A small image VQ-VAE, trained from scratch: encoder activation gelu, 203450 training examples.
Rows from block 3 of the encoder, named by matrix and row number. Rows with one number belong to one attention dimension. Each number is 128 + 32 x the weight over its row's rms, rounded and kept within 0 to 255. All counts start at 0. Numbers have three digits each. After the name is the row's rms in percent of the matrix's.
# q: attention query (encoder.blocks.3.attn.q.weight, 160x160), inputs 0-159
# k: attention key (encoder.blocks.3.attn.k.weight, 160x160), inputs 0-159
q.117 097:143152141118080155198107193130137154152124081133166112190155133153133172102088165141058172163145150117099132163188086110145165138082106149083112078101114118120078132107162115144144154128102118115100147166051086106156146140119145131125078165135120125124056100183167105113191141155089193132130156115128172126094138186064105128110149124107147152103137127173134107188146142066144165177171094112165101167134122103038145080119111105082100171115147158151125146160114146105134093162110162
k.117 098:101081101136151098194099151161110157108112112145167092135124102173098148162098183076116145164188119062113106149146137133099092106159098151079105052114085159130146122103056128156126128103115145180133110141069180132122093115139055093171094130180104135149088136105162134151170119157100135151140182151136100120158117116095155111146176150133140097103099138065159048144092162067155202096110174136106118087115161140084173153133170166154086139161129147126102092158184089134106140155146157
q.118 087:146130108117111183176100095128129191177126112130062155149106152153132108155118089091103121162129116151123111105207147127086125107144151175075184116100121159162126088114105159105085089176187159125116070155155102083126184087072053149142167138146099178094118127099178096131144115111105144178105220120149082078127057170128099119163128082165132068092139134118107131172122122198128155097146115149115121119192157103120147096130152147104127135151091147158093143093139096084110142160127165
k.118 085:149083110140105167170067169071120165136092127139098129119112132125099171174132155144131128153099067103104115122197164143146112144175136088120162101123132138176120175107067136100069083047170113176080053124135136085071146110129122106113155148151143111102149131149147167108136047176107152173094132150116138143148154118137146159134171163173130164066144091140179091143097095126142071139164148112100128106097097137135138111130101076125123169111055084134099149126188164134076129130207129
q.119 094:144072121132163167064188198138139143112076139189144061144070145155145161171165103133070127105144136083166097147043110135117161168136127197111140149131157162213114107113126126122100103142108123135133110069143168119151128133082112178142075143105098129118112169117149100122225117104181136144143116165157169124109074123067050112171144135166157131101113134112100140099163084117121139113088182099121099106106136134088136154132116081165146079148146132107198151106112111113119134146131121
k.119 102:141123131106112134118145134089168072100139118112089151152124189087132120130213107137139129152215121118147132118115097133125070133109125138175140153110151134049061080188108114122143148102139141189127108118140154147160034111062154078102094140103096181114082205112099158111172175118094136138146089158131131125144159088105115080136140133080214139123126084106151132126162143110088111172155127054133120179128124159139086110089159131121125113120143162082151098151097178106128068169119137
q.120 106:188140126157125188166179105160163139096078127101114114130113162156113162150089137146103116188157155152161142124145168102147169186151123121115075086168193109187146175159152163149085100099130112089149114128108150101198173138126105117017141091115107114090136142139130182144106122150110183060112133096141150133115098110111137118178170080144073108133094105170158120160121146131172144100156098119091042154102149107140163130109156073102180130146121138091102093111113085158091086114092092
k.120 097:132128151153108096155131166133110136139099177073128145129122100151121141133140067157132187076208140141143122086164135123128169096095122072151088086178090126077109136111103184194190110151158112151105123149127136150107166115096077131144137103124088153041089172125114153121114135091152148102206128147167154114139050110174050107135154098134078131111098120211164150131078163139091116101165114137143155139164084155163124145126122140096124125113055152180076128095131110150140148099099085
q.121 098:132192094089081110171127124117160154158130120102162139055150126082105088128134152181157097153167175173115144150133152099170130173110149129170125170058148166118149222048058176089140136120105067105122163150113116111129190142149099129170124126106183136140120134161170155069151099065136148112092163124146106149150083123115120117116084161200132073172169076135087114144117094176134102108112125092137164139129189120145162115152152141164133117151153161107139154116102122092144116084116077
k.121 104:129112155088129178138119067066098073116122106146134177114113153118120163146089137123120162082081162147077153184059116085149076143163149131110111121133168111143120204140098129130110127126117105143201150104074126115160178075207132050092145128125047108118084107148119164091166155136148100117111115113106124140150107119122112169152089173125139136125186089101102138141131130071119134145126108108100210149118149202114149179142148161124131132088124098191108061118093147113132154067130111
q.122 098:102143158128120121114142129129182158135149132118115142115092089139126126112079103113116108135098112104164078094089086128088146096130156176137113127122154152175075098112139196132128132197179116144170112106091118157110105098111141119118126133030151174159116138111167078137095153150140151154162143119115058108180055159161121150114096124078102176040093131074123127136119155137125179154078106139124148128076052170126136163122093104000140137107102114138091171127162112156154141127095097
k.122 099:099095177148141178117144105078129160136184141134089146150116162138099116149144125118162109173164101123130133042155219098104092107103131124149088139121113197130147178171120108128121117121165121142116119208159108029062148158104114125100111149086152105153148167108128150112162167103118088114120136137157102123162097165129164097102111168133082139074183144124133107155125126172151142133222130103140164111129162144143157078065160094131150081160133174075083123079173108110095085104145165
q.123 102:119108150149093151117141075141078131141130154121105202128080148112151120151117106163163093125153136112105121132094122161075184123203089091116087129156174087133087164108170120095096191148182150182070141139118120131123112123155047151145148129112255139183197141143110179143107086126131117138147100119154133191148194103162149130148123123083135189118147193098131124115166087109123168143133122115128129128181090097086086118189146106088159133105127154162147107103126143106140134105134157
k.123 098:163148160089147122078122083144070161110143144160131103041144188104192095094123166149170114100086149162139135107163103142132130167136138171147111129118135141120188131120159143092066169117134142144055139163067147148122112135103077140117109148089139122118108133115133144112059147143107111129153141138142149140124129193146120170147146113146138080066103095121154103137148126156146240129055131116106142153107153078062145136177111122151106088089218126104159073119088092147125072118167162
q.124 099:135134098068166160122107148116096193135089146164120102125185122173148135098158126138166109132163106185131080159079166104080100113117135143119118127180114157119112160052085104117135133130196115146199159170201040140146120140087147086153128100095133100147163103143125152093144128093105097105145100140143115141116091084137083134144152143112163101163134137111143142116180140141143198088147125154088170055088168139148189088155150111163144123098076096113107120186159208103169108130091097
k.124 091:153131177086161140132116166169147132125050078154140130096154150178154112155091074124108140159158114128159105121064135134141065168091191093122171121141105132101113134074115089133140170176198119114139104126084091103179115131146155128132130100108149141143123087142095186129138171130157132214143142112132110137131140122194113067132130167104099194151102137105150148188137096084135207132129146155162203094041119153105125105091095127134142177054145118118094142138104094132155132081100125
q.125 101:161130109164089111112098049175141162218086110144111132123092124191113146139089157119134168096118136141120081131113158115054119150169079170137177083128155166124137123140112096120167117109123074099184090105085123135113081162139165183116169098166123140166146111198127102113108139139123168074134128132137121185087050146106092123145113159144166205154150139114134050124108051140134171149152144096080122169096170156122103158106104143087130090139086136131177089107119100109130087104117108
k.125 107:164107151121091112140077183142150096155186170144125163150114164157117140141117150132092167168103161181108110100123101129056092150116112141120154063113111118162138149145080130141118154088169101207124129168110116130120085089128133192112161151194156121131088129166128149142164195132060105086162122153080078128137136083106166125171089166086132188134141036122099086148124129153132128139075149182144167163084148117148156123075139119118088076117086111082199108104153154158141113159094118
q.126 095:187104085147166157160117152125154143110130129084151131134171132147199124155113109126168154068120136127121099132115146085176202067139139102170109099161146145148122152134102134096101111059131105100145167110142173141172132124131196175128154104132129075143111120145011177135070129091120107154072163164146088127156095130072142096202099080096126162152127137117139114119121078133131150123104114134138138142082086154151160154190142080116143065134170073081124178131101178110104087121114169
k.126 104:113115134117067141089146194151172101195101146141116123112167132153148116087139130136149185092187178158111131089080116168066145143111091116136163168146089137172117138093155095146110198108129145137125159143090135092113156121115159115151077115137149112167100180213108119178145138086137117096073181106102117110125050086121187093110174116097085128084063123093169109150128103143093147075121115152136153190164126134121145101163154138097097207140152099101145183122150137143106105066119123
q.127 110:147145178141097104112151114089129148125131127151121116072102099125127155146078120151124094129143109170142191126106137145156089093086160107118148141081101094086134103095118081141137121103080100117155145134199090131167104054111121108176082122112138145177135083087094156063148150098079083178193112097144089081153154165112164142111093140134131143137154044154059113078156126117155116181111186057161153089125112159146115061135175140185097106146117161099163189118170109144094155147107134
k.127 099:138177110089110107073138075123145145100107088133138162067113110155147126103090130145130125121087135177155190188125144112183131166083101161125177161106146129083107102101138108218195131182100154176164120086128117140122055035135125099158122170122172129160107089131142065089115110118104132107168098097070077134139134199124162159102108153162102122099161167070175137112091133072165139110136165092131125100155146102151094136123080118130100052140137147163115161138154149148108154124126115
q.128 103:091112089113138163105175124130162114145188109121163149153143121132121144193102129128127066081179100110130119161081171138139169173149090098139121110151086104144148177145146130110154090127109130117101139120093133125106119126132073064151125064177153089185082144130157137126172110126143093097159171129136103098117139135110097144040137155113102087109143114186137127119186163106106108152174151125104057128059128125118078131160116096121073131179186188188183200166116120065138116153071147
k.128 100:183120117065121157164190156091152127126139103129106112100123136130172116091142087103169052119105131096112141194193121141107145094182176126112081025150127086137113148146127166149116171100107121150212103142119168093127116125134156093122092097099132127145165154100148146160122158135108151185151169142184157132170103149107170175142130126061092131156086116135121099099160145156117101137164129140158169126181121140120067194129063160148129170114078105168132106097087116144124184171126179
q.129 105:135156130155107064098077084123120146143127112116063123136129065121111180157138144124162076097164177120171158155073172158121163140120148083115147143141137144159165148146103120103160120159110113168108138170171094150103101161095146168109137185116124107147083158088161058078116113086152140098144164145104169109121099157116153143123141126163115101152135142090125122115121156116150119081159140110018082092105100110157118194148218115139115092108133120146075138157095200027108085129097118
k.129 107:118092131120131146141138151119091115093107148099104180142120176193120119122093106164123117149152126126081110122107194173157145082106038110126168104155113100088112135151127120180192227133120126166195109142166103099146183138091137179102213076215121116139102140162127140120117103093111178156122198138139107102085088135152122127119067116114125153176148124079145094106134081135152108157139143160080109122148180089165120115154115192103149131124151097134121120108136177149129191117127078
q.130 107:090101144093143096139153111103172110135173108133142167117172107161102166121181083128080146136085123108129098136115159081252095130113154144121115155107156161106131187130149101171158142103205088071061163101071136135121127076145144191082151119166145151125160103111156102133121135157109079101194123084046122122108159114128127046097169099151163145083152101088107171144132195149101158092162120154138115126113163127164093127085112118121111138134142103134155162104131097123133098092080110
k.130 105:136112100053163141117167178078169171151110059127146142100115083125115102134100158123194134034141108114145196142197109166088143171115143202174099088135160132114160163158130081112075089103092125126128124148151176157120132121150143136115105125135091130149113119178077110160127137127127141143086132121134142095140136057118083130105152118059145072073114151117194155175092138114159141148146118112191121185112164127103132168133153101137096081185109097093166172161089115119145132163129088
q.131 097:070119102156129179078096131084092146108129145165070146160137105120152096094146172085048101122140048169138132119179144150172199071129125176105110140111152143074156194112120113151069153104123157114131103131139194150077209114105132078103132159125158149170112124149156143174136121108139159094141144143123144162172133116139184125098135114112140168158118147113158112170104160096163111160104151096108126074207133184139107128079110161101097093117135111145120174166092113093125156189179152
k.131 096:166097097123149116112106110141133129107086055102160132171082198160104144137106157157139124131132178118081076194144093114131124173151161134105155109166120181118137135155124158122139161148156154122179121127105074172130145164147167114162086094065121166189104132113095187119111186092156144145123096166133134217111082132061121130139107118076106113151140077118124136196145107150148126076146116054070153150078136118139102146063162123118115203124141093132100178190107160115132095129144143
q.132 086:113089120084163148146122140108059150193193117120093131075115114139142095116148109144105108056132103121123190168176142099131135144081104118130166109162077170083117134101156098060080146094098091209193154117172146152105143128185082164143158094100094170149093107079072124172168140108156141142144154125146121136156168170074119162129173102090107131090107158094147154130172132148172123155101157168145106081167152126114098119174153162076094160129179125163134134106186140173139164132119157
k.132 088:156137173119098160140158107108162155127134110122136103135137184150154143170176119189091084145171073141122156107138089121121126163091134050196139181167115140096070132111161163094162137135116115125154133133137123139144083087080160132154125081114115102169129086157129128069152143130111148099125163130127159133140076154087142104184079120205155104099123091167082140065192107045114105078086131152072098193088136105141129147141154138199079098110152155072119170138162118129109099130163155
q.133 094:116114147161074111120141044095134128130135126095101126123152125140117176148157124124165133196124149152180156113140148139118117166107154196102117104072100159183113136122152157155111163157104133194111192113134105183180106211163137137150119138123122092164086138123122189102120117148191139048115099130131131206083172116158147086126146087125118131073118117036132121125142160122076116165109133147143164090122118146129118097093153072120083141112201099160095120149082180123127120066161103
k.133 097:072116139154099121097163113131132135104136149178165111138159112123128129146102124137158134096113108155113116132089114096132113115166108117101131099139064131138104194168125151190091125102139096128109044108161105121023168144140076092081133115163166147162184086205127121113107162162110149128169149163058153136121148061106119095145094121163144095157113175156124115199160089078135109135143120107147114179111134112121142089105113093107103050117083056078167134111141106181114171168108068
q.134 100:136111161035140108102139117141144103067084106131155081149144099124120066120118109174081100112107084133111121096112158155092046139120095141169198165116139161117111136183126135117230057141117106137085124060123124166145143118128198130140097145164174110171167123126140118125131177053133105092123092136161080112153182077120134054106164102132174085141150126092125147120183122139182104149129131148086145136156153106132136109158105158119174113095107112186112170121121128124128104121100070
k.134 103:195108130127184036160120102088107144149089172141131181134147147131164135092110148119119122056150164165144167117119072116100176165093195138163109084132110163122142174149119124100094122146154157177136100097106096180115170233147133140133131084135121110166087095153110118131150156054139174167139108130088102190142098101162124119170141144102111156132165076106120092099068101115166136106167138133142136127146115117144132233103171118096094148136103141105101132062139162150129097114102129
q.135 090:123085057114216136101144152149192109180104129117155143166175092157099133139119170168121063155099145162119111136163221135094063153085122127115165157147108113134122122073141135158162161121128139122169172159100102162148125109111066126139141169154117161180148124129183110102115110061098149125190180149108139112140157065062122123112126133143126157142148142160179165065181174060109157076126111078117082131126099109100128093081144126116126096148082163141118137143132136146088105179130146
k.135 095:167156146108138148187132127072152155159173146150160119116115140153116096120088135207104230079097110120121134090112137130152087153164159117141135118107128104182180159025175138124156179135103150127111110145126151105079126118162096128112115144138125111104108182118128112154157152154111124108180174120162108144141089144077117111173114212097166099123113132111108149152134113175223147126046082191126116100130144136092065082171164125085118139162094131132118160115169094106105118081140123
q.136 090:131133083076120021159071176139142140119114042068086133113102090119145120136165119143142151084131126145158145154105101144106164142116109109173110114127213117118099178150118118153194145094073103119177118114085148163180096158121154177093112126125087103088161061146137110142126105122172176076188156148114141154142152117074085157115092118148139093117104170131128100126092130112135162127148165178127146122130072163124201105122174142099125177069120155112085113083137099109141103084164141
k.136 104:126090054078112164116102183129139068144121143144079093192070113144175132180149127170139117083137115173151094193098106150110105129126086100181179145165143169073121128119112074158182125109092120151151105158208109155129148144136137178130241157152108153142113086175190093127143143092127153046136118149111108089120152100117095114125115104108136161178078169121126143136070104089169145100142155121122127080154073143103107118154132152146121121068132138137106140097155140165135118094128141
q.137 101:108137105043109135153106129079143202117112117135122155185084202120088141104209136147131102112135076106070107194125120103144050151160132140156146165128110150069190120136148127123150124136174112136113153137050117133153101127102121168158158162110159097201137056123126168133104134081117164098089120143162065190112124122094146123107147182147113131134139123110147154082132119140113149088121124123117177148149117131138156079088123029108098150146077109068113101130123116093137119079163140
k.137 100:139118105160130149068163157167084080126078115120095136172064122167144138121161141184125115158159138180127081098135129127099118139121055173131163158157109131120081109127131093148176170146186158125113121154115135197110024157107146120083208150117119117152114134106131132125106155079152139108163183144155092106160085110131083106208126116154098147103130135068147183098109119134071097168102149128140147100154107057123145080095086155108113165156156076099164116146136164168184102129127099
q.138 100:169116121146191120132107136148131101106121189137170119052128063106171091160140113096093076149157116113069124205162113133145124118143131145118145143083117247130095075066128143111094127116087075183128106107167110149100128126085142117165133129101128176140177136168137083113137096069141176140137157123065168119123112094145111092135160086145117165151094108160167144145129176185163068092104152095118100136138181123171145093130134083081131115132110143105108177169111141149108118199154124
k.138 106:153169116127165145157067113178142109184080072068067148083095146117074136147108116160101141096120128170100144128151141150140093089112129154160067160130150117129166179093116159156098136142108162100138173112151125126134097164075146136103135155093109146142081051111109144076136111143124101150079134173152158105126178147181185097131145147127175188142113137077135153165173102198109122147143138158067101110118151131161083182117138095110147047099132068095121187162131142070091140098098121
q.139 100:198098108127163171149085111105099135116128140115143169148138140136122090115099160147139102143125180152130096124125092141081149125083099138195098169124085120127174135172142109108139069102183138129145067161157098115117155082098099163169138106081079117142157105121166114127122133152166161115110097159091107135094086145088104152157114109141066131116133059115124149120079140147112175106138095117183087112093144166025155114160155141151071171211144040185087120089107128100147095072110143
k.139 110:132140128139178116152167115172143145116134139113098124187100170081135077099076107083075118116184152108175133098089089090210137089099082109169141119119123154114182134101118150144126165118154090074106144127196171138139105117094118115137166070182140120158133129132128135121085097116135116129171119129167089145074169134121158142158103139119138107098135077147077092133081144163141190138125092135126062092118138062078142130156127188121141230157150098169146111074140122158199118093160095
q.140 115:143141118133172109141145112189134077134109098055115103110074165074130173126110131137215112121095078164103111134142135124088140111146186161072091116159127146159120101170108113143154156171167142104177144137101125145109052134128171150140104116090054154107137102093145151129087132099104087158182141130172153155169135187147103132150140165156101139123119129106138168135158129163104092166099109175120108138155090083116176190179180089148158157112075162195115140140143189048127134139100176
k.140 105:047136159154167211126123155133127105101124144146130137127088133056096160104100160166104099142126140135097148105178199108074134110137035156111126159109093096061116126127117138148128158107138146097173168162099100101121104100164135121166114106126129110192128147131152086136188106087134163128110123122137138134166140111173090100112119078121147164150100088191127200055149143139129114151153151123147106094128154165217128082089090154157114151082122120162134182127181136099186068142139165
q.141 081:095113113120165070132116093168141079151129134186089103119202094093137117161123148115118138139117157115095073136110137145116094065157112177060128164100081126107071148191092148136096111143129204117144127140145069135120138109161124085079119164173094144173142108106118075130189065124135086127170157107107129153105146112201134137141094110117131176134108124163139109083178166153120147121100156103086108201148109107141126185118165165083118139113212194122137157144108097142135096111082072
k.141 092:125221108157146118137118106092077123163105117157180129126139080113135163138125129088139104136081161131092130162110122173075143113109091187095049175147140111174108134126121118122144103114106176120210115087117070164140109148113088121077063138140126129131106092139138099039196140125123161148130125134174142143088165079118112096155105137161102124120136155138189100088124115145206104151124133197149148214107162093126073140183100150106160097115097187119116117156101102123141156102152098
q.142 095:139083133159136102110104101103107125110147142191181075122158100052082130153099122118161162165161127149082146149081159041113084098169096186119160164138164101095109140176113165147131185140086094117133090112178137124156176131162098158091121112109071140113191165162117137150079162137144164131165113139097063105135162105069113067150168136118155148117120095131121153121128088056151091067104134140145142194157159129094177140155173148114064105144133096093108112119175112145165108162124140
k.142 107:174165141097147096131110088132103138164096121098115129125161162103138134064125175081116149118126159143151169142106082079158181210134115151045030092111159115139078152135204148122173113108102129113124157074094128119138190128121082100095105101124134198153088134095159124083086151150141111129103129145078108147164180140101127120134118152103131114125155178144066147164112166122159115130137181093168144139140122100126091127127183133075157192079118156120170108200137067120103119131160150
q.143 098:175170069132117145134090084081107105161149173155182138113157097093122091086127172098085162115143188091080102128061129217078136160158113166090149130168111105170115163135167159116209122151102124119122140147106132185133099095091169110148101120136116116128170111113105120114097117107143072147106100080109129073147167092152165125148146109125124148143149147185153145097135113084076077104091088147128129187067119058166157158109112154195103157117113168109139125154145193161136102144099093
k.143 101:147109153122090087159154080067166113122140197116207156060150114119105111083081144125100149165126190145138120109170142086148155146134173229110130072165102113156066101125123112060174100130126077121118092136080086105119133053097123167144122152084151101134111095139115109155158132148146129102084154138151123105065144076131150102117107098199133153143151180055145167106115136115112139138109128143144130140107090167119100177152138101148089110125113130115130060160156120194103167084123129
q.144 090:088157128120079109118093119176102059133167136151115073132110111133122087172121164151125182154072112156143094111101155105139132125172080178093122159161171122091126184147137130164102142108098127191131152132119159101154186143156106111129155092190108140167132069188156098096126105107129194107119060142131105120085176115149090092076115172142152170138190114185076106153110121143159146125144066113123125133123186083148112105131102129188158086149103176134146157141123022110112115099136091
k.144 103:162118171126117062081135136130129127115132163138139124137187158108092128167136128130176116192136106221111187169110079059120124099150129183140112129117113162094160122101059130121133102119135140148138050176157065127135154134151154213131122131150086145100122128079165132111140142133149146148117145150160146106084128126167137174138084083212115123153130119099131156209135109113138138126138121150065137152123164147133138173173179087192096130102122085146123146212078116058106139108135127
q.145 099:177139095150145112120117176157115116093121086121132120119027097105105147116133115117093121091142132113187114163048116118160103142092117151160082137093144136115125098109125102180123146104099181132054176161120126142094164101161116145104088113164125127079132155070059076142101135141107131129104153148131154083167107139125141134133127130129125110118180115140176248144194096077160139104173150122142165133180164092159186128206103154171085122093104113127103053143134099110150166126111149
k.145 101:129205107104146087162096104134130103105113106125134178129157100038130143101147114089106184104143108132131146156102183087082121132151164138156135183122127086147113080143073148102079117156129096092150137087118136044072129112103151137171091106156178136121107137172088139097090153146178171054132149150101101107096149147113034148074148038085101160069124120149118155161128136142115157092114136144142087066115129114095118184121149139139098145136140176142165142118158169099147116186140128
q.146 099:140078128129096115131171092113092101198150177118158143111144194089149166080141061163153111147150161172098134121142159127099106106154123102091090208141158134093191143133099132145157178079122160099132174140189133162139122106078123126113145064128178140163095121083142091123104099048132101118099083145125095138190181091167124064104149079115106124083101133163167117120165186160142157115164087125138127132139135149114100125053150101130156161182099166098100149149176126121093116110113084
k.146 098:144104158152106121108185103141159106139145130089173077162167183145161144095107116188105103094164105142094082097136135094143098140146142147084115174149133128066147106144116102163132080151159125120180182122136138097155102115103114126149184092142133087140158080140109101124137115191147094165101092178138072119118147113129138103159081119124091124171091071132171146120188149183132151100124143110104072143081112131232157160161142121120111177093085132142132117126253177116126147082103093
q.147 091:161146119086110074139108102130152154129135090153085099146129136139121160078160139138109121145155118126088096100142102173116124192145127103072115181168098116074135133112110099158103147121091114166117175049114137174184096146156137146178146123109165123138124096111214095115114075090079176134081116116147039144126108112096141181123104127083123203118099091109114096111127130153059173099087109156122171105118101066127086093140191093163131192140123163142173123118096129092144113074123189
k.147 103:155094150097102128137070153191152098107098148172162090145122124161095113112179148121090104128178070130119093181125136156155135121144093095159163130164160142057206119057104104123099158139105114055145189114078130156110146093164170120074130129148095100134174137109132141180171195140140100142102128123101136132143152178171124133140105165097158143191151089151181156090135081098148146122153141095154100138168220147121140091126110100030120128100121128138147161132145080154108107132169131
q.148 104:152148085050115181121112051125116171124107075151127084141121077089167103108154151160119123060161189149133107112159155125181126122184171102141090123122137077138101128117173144154069161097108087090156094101155177134100137065141147144145084061125112152171071114151113149139197126161073184148156131148104142173104152133085138165142129115103156031074130158157103164112080129142107101172107133137125099107145109129132171167139123127190109110156097176132151111118142156091127163125116093
k.148 100:156162151153101083110136143123120120093106142092086144138122122145155204147130130087101098122206146126176109142137147115112106114116098189221145130089124069169121112108077177128188152120200124167085158071106160128110121131161133149075063120162149157119075076115084205135139123153102150145169129112172089131117166149156135111193085101158162147129133095094100129123111164147080112137096123155179079096156105086111058085085126120096103076115155163126122136121094132138070112092130111
q.149 099:180121076180164126103094069151087128120192141136103105160132156096107150134148097151154120096140138102151119060135077094100115108115127136131116094129148123045103106162197152122122153169170105151134109053133160122126173124096169159181184087112094123149099123164062143136108155169149098129105162145124091210106122135151174094152123159080174096119111075132091132135120158117123090127049130119181125100145141102119171094130146059184136102117168125105082143210100142109117150083106145
k.149 098:077177135097047109117134077126122148132108114139202151130120122145113146153136117115087119135121143098149035121145166121136131169127113102082127095061141149119138092141158137084158119169148132129123036169125163108127109160140134127131140114173163127145136086091113144090158120128161103154084193129188119143194088169106091105176117114151054158170162128130125133174180158082198191079099118137116114068123122118125114117086075105075142133158162108074146119214133163115123135103125122
q.150 100:116084147097138139109167074118088096111142203154164122096132112133100196144144136116074170086115053143165110123129088117129079149118183091138090184077089117180120115156149100147135163094128176067121103128110125080134174085064140176095096126124143109100138175095087148064164055147153142126115108147132192149127155125122150080144098151142092161141088123104181168125165163093131108132119096170124124114146167123150126083134102073094149141131077147064140147184122138111086133113206121
k.150 099:130152122117163144109130197053114156103153169138155155164160109094098106086120107146119150170035146161132178072076144101140135133146105150115117157110140136115097138109155093130175139139096100122113114093114126182106118177032152142117116166142134197129161132139097117149081105081114126125145095099188094164116127124123195080168074162166161170115154143085142114108081115193122135040097170102110112104076147128145089096142116142177152143148127081187134076122102136120130071159123104
q.151 091:136083126149144120126173184173099131194125175135148062136107105141171139159164121109105106127138034068128149142123137156142137124091142108118112116118133101102102149129120149104108134078149133081161212131105098153162121146170117073079126143132114156105110106202134197164135121115129121163186134092139100133118149118085102103186147160110169095106163145126149160085163106103196183110072168099138130108093144112153124117152160188109198110080131131190110189093110109134134094137057181
k.151 094:096087158127120073111158149161100113183124148165130181115068105156168173132152199112143127153204173158145143091145106092153148129144132094172103153122115122112107109108112140137145146144145147134177149138088122144112133108193065156155072109137125154177097133051142136071074192174149153152138067125138100110079098142054129100075097105094158083126155140158110119105165136070092163129103134142129058130122074128064129198104145092070144135098121120095131163137129146166111174136125103
q.152 089:085078102104115095122185109101081173092121167184102118151083141136091073148163128109080116178153163094145094108151159113103122087157087120189083156199095120127103114108134136099141119148182148083108103173157116124148057126151152120130153179070131115101107135145144086066134114134115155114170050135142160145153109175114168111164103141161136104145077163132165124160109190080114127176143153075200144182147188108140124164127119101128162130114153128096151127090181112126192158089090120
k.152 095:167168136116149148193089134073136175107167136165118138142136195055119139096179113135080123157128095172117106094166166090174192099138164108154141129156116115141175163162117090113114145105143141118130127113186127162135097116106165135176155125033083087123127141151083212155083166093122092119166089141102141162150145116157169107144111131140139128119078104133172146184157092193118121109148110121180185101149106081105107179107153111171159172129167121093103107148135141089152072162128074
q.153 093:166101178106157135092186103126089165147153151069142173128156114142132102102096125209117121106130167180140110134090132087095148172115112083145113107138141137055151104093135132103123113208152081128127149168127130140121114116147115157095092077138113149137104116112096117103040122143148086132208146120139086110127139109131091211106097066124135098105111049170131117112097131176072067180137145101131109145103130127124100145131184136165159118056150075156193124093148149154155098116134178
k.153 099:144119138181131123120163097094118112142094114149154159150107150132115125100095115103121132141160145125156058159117107162054126212123119169178154149130086177171123173148095120146087118157118118140191148105137109148117127116158148133083097125146145082073112117133110137111124129171162063183123112128110133164160095102195114179102151112046090143202118122131169074124159110118128135113147129204225131094126137119116089100084156117111127187089153110095134150126119178132143063137172040
q.154 103:090101133166092085109139158158150098104183074139087040118173096158138161183102137110142118125134159164103150114167077125131183103114108110089134155097063159166118175176107085138091133064126131136125130172120160148153109195130004118117107192124106091080132144083142107169111114107155164135096058158142074128168106174118147113194127110150151159168137188109110135121089121091120174093103140092123139139106127145133140089153124110075103092135129138137081079142120131109168115136123108
k.154 103:131087125118121129149136110175137080116169152141090159170090127096102143105119145107109164210103169105066097144128169154133102133134104040149099106133163126189219142083136151094140101099168115127142127164142056131167136161117114149135116149095148183153129154139129172131147187129115114093082065152127183161090101109140175107114163148169109130101146192162061132107135134109109154129142075143131156149132197171177101076151073145126164104109112106106106124109157090148093089058121079
q.155 093:090139155120146140073105169066085147102115148116124132158134124186133094101086131163063102117142130096120170128149136145176035140116066156134160182167199181078136131100164128059134142118146143146143080087166142143097132139104109107134123121070183135155171143149114146181134193088136168093119102155145140101155066133108130180146154143104142132151128143161083090108092116151136145034135116104147109103134117131064094210151114129145155130108087138107180191139154102147125179126136163
k.155 101:114148126147099159162110113118131113144173164106132132138136100063116141095174105168150041205073125115141118168128146057137130147085150096152118113158162158100109100132141126121171116095159164120119070086182132155108121102205124117089116169122114114089142146094142137151207113121121093112171144203090165151108123145111086132149137235143105155105120164126160136126137133129161146141143140110149069112115111111095154144179177087103113130102071180083092119158121063051098079156114113
q.156 105:208150130065160135145139131197109085184108120128169173111118193113108124135152073180091182143110121149097098105157150140122138124110133101112082147140094129112125172110142108117101123058124125149169093103175104128084185103105165172136092079188041149118127088120108123142205167089125157133150152167141150152174064213126091125147113120114166092149165094131161122168110120113125122129111098157126086175139078098140149173100137105148121130117127065138136106076126140131063140090162093
k.156 100:123106140097112160102124124172182077117098142071176125192155121147190183160125092090055123112189144077171170103127121119117109145114137088100120133127148116112128164162100146075109165112129116164130116135147134236138146087150141135101119123099097118079124081121132141139172102094174133180178119138113137074128117100110128083155105061076102180131146130124148096148174164118102079038149170099136094171174102145174105104127094110127130178126124076138135128097115094066079167140125112
q.157 098:162132108112148126066106085117150067147082167139161115099183150131095122106165129130102120145126111095172198118103144137110094119148154150158168119158128078121131110146157120149079208145093074105118031050177112149137157111121177140144155104128104041108144146103078146115139140149141089134113119091096066110101150131140156145083094119150116126117156123163077121118121111155100138060147062107111091112143079118146121134128144147093199151148081071077129059108175102108156140110165081
k.157 104:134122140111128098150108131128075108186101197101177111141153154149156149158149121074128108093102155125167099094106134157177145088139149082093097149063072083099146165144195150145162138145092124125107120130212144108115107136111168165102152056167101136085134132086130047135156118143089129083140153184098130143086208103116136101157139103107142158163097128145134177101093106126139128170096102108135110090176141086150069132143101119121109169162152078095124085070153163103123047166159106
q.158 095:139094120086126116171148188070147120089108107126082168137137127168111080107119157153092107144117138137126110170080127116148145099182131151101145172072121066165159084140134079086165145147167148191151129135176178078182120116158130165085218141061098112138177108115161106111070090178118093064107128126121173092113119102135067131103114104094115094072157153130146171167099095142145106055155164131148156142142194108100122117132164104109138134069133132115072168148107098117135091149151148
k.158 107:101167105076050092196133156095089144100134092163132114072091086131102161127107150127119170136150127057153114129108095132050194105093117118106190127160078127088203139151137146186101111100134125167154144123149135080128135112092134083129130096142128126143132091124129120156159081137155088146079046110208171113113111126142138124146118132118123048144142092138119149140082111123148151126123094145159118098144177089075116117136142169128148165108091103201050124163172106180139119152144100
q.159 107:116143159104139113094195174128088123113122147082157132163136099158183095175191093074167139143154181112179086149077171095102132130205147051128107088121134110134088147067146091101087130133145158119174114107133140088181105088138124167130170142104134105139119081116077121058152127179159130087114122141164147140107151140103133140089130147135158125161130161119160125153127162129185148218109116164115092078210116100114141124161119107154096161094175115109089170153127105094135134047113115
k.159 112:104174129128069115125085107108032140108121153143099115094186166093119063181176173179061115152122137128128152110088213125157100128128175122183121121092168102094112153156109120140109105124088097165151099139113183114151099179104098115103143105057154141085174108116099152121108099124141162100086141072175102089123090108071112147114125142110131129176099150180157099201120121138171126123137135170102132152153101086116156150119170125145148084089176169117157120126065141112159105095184151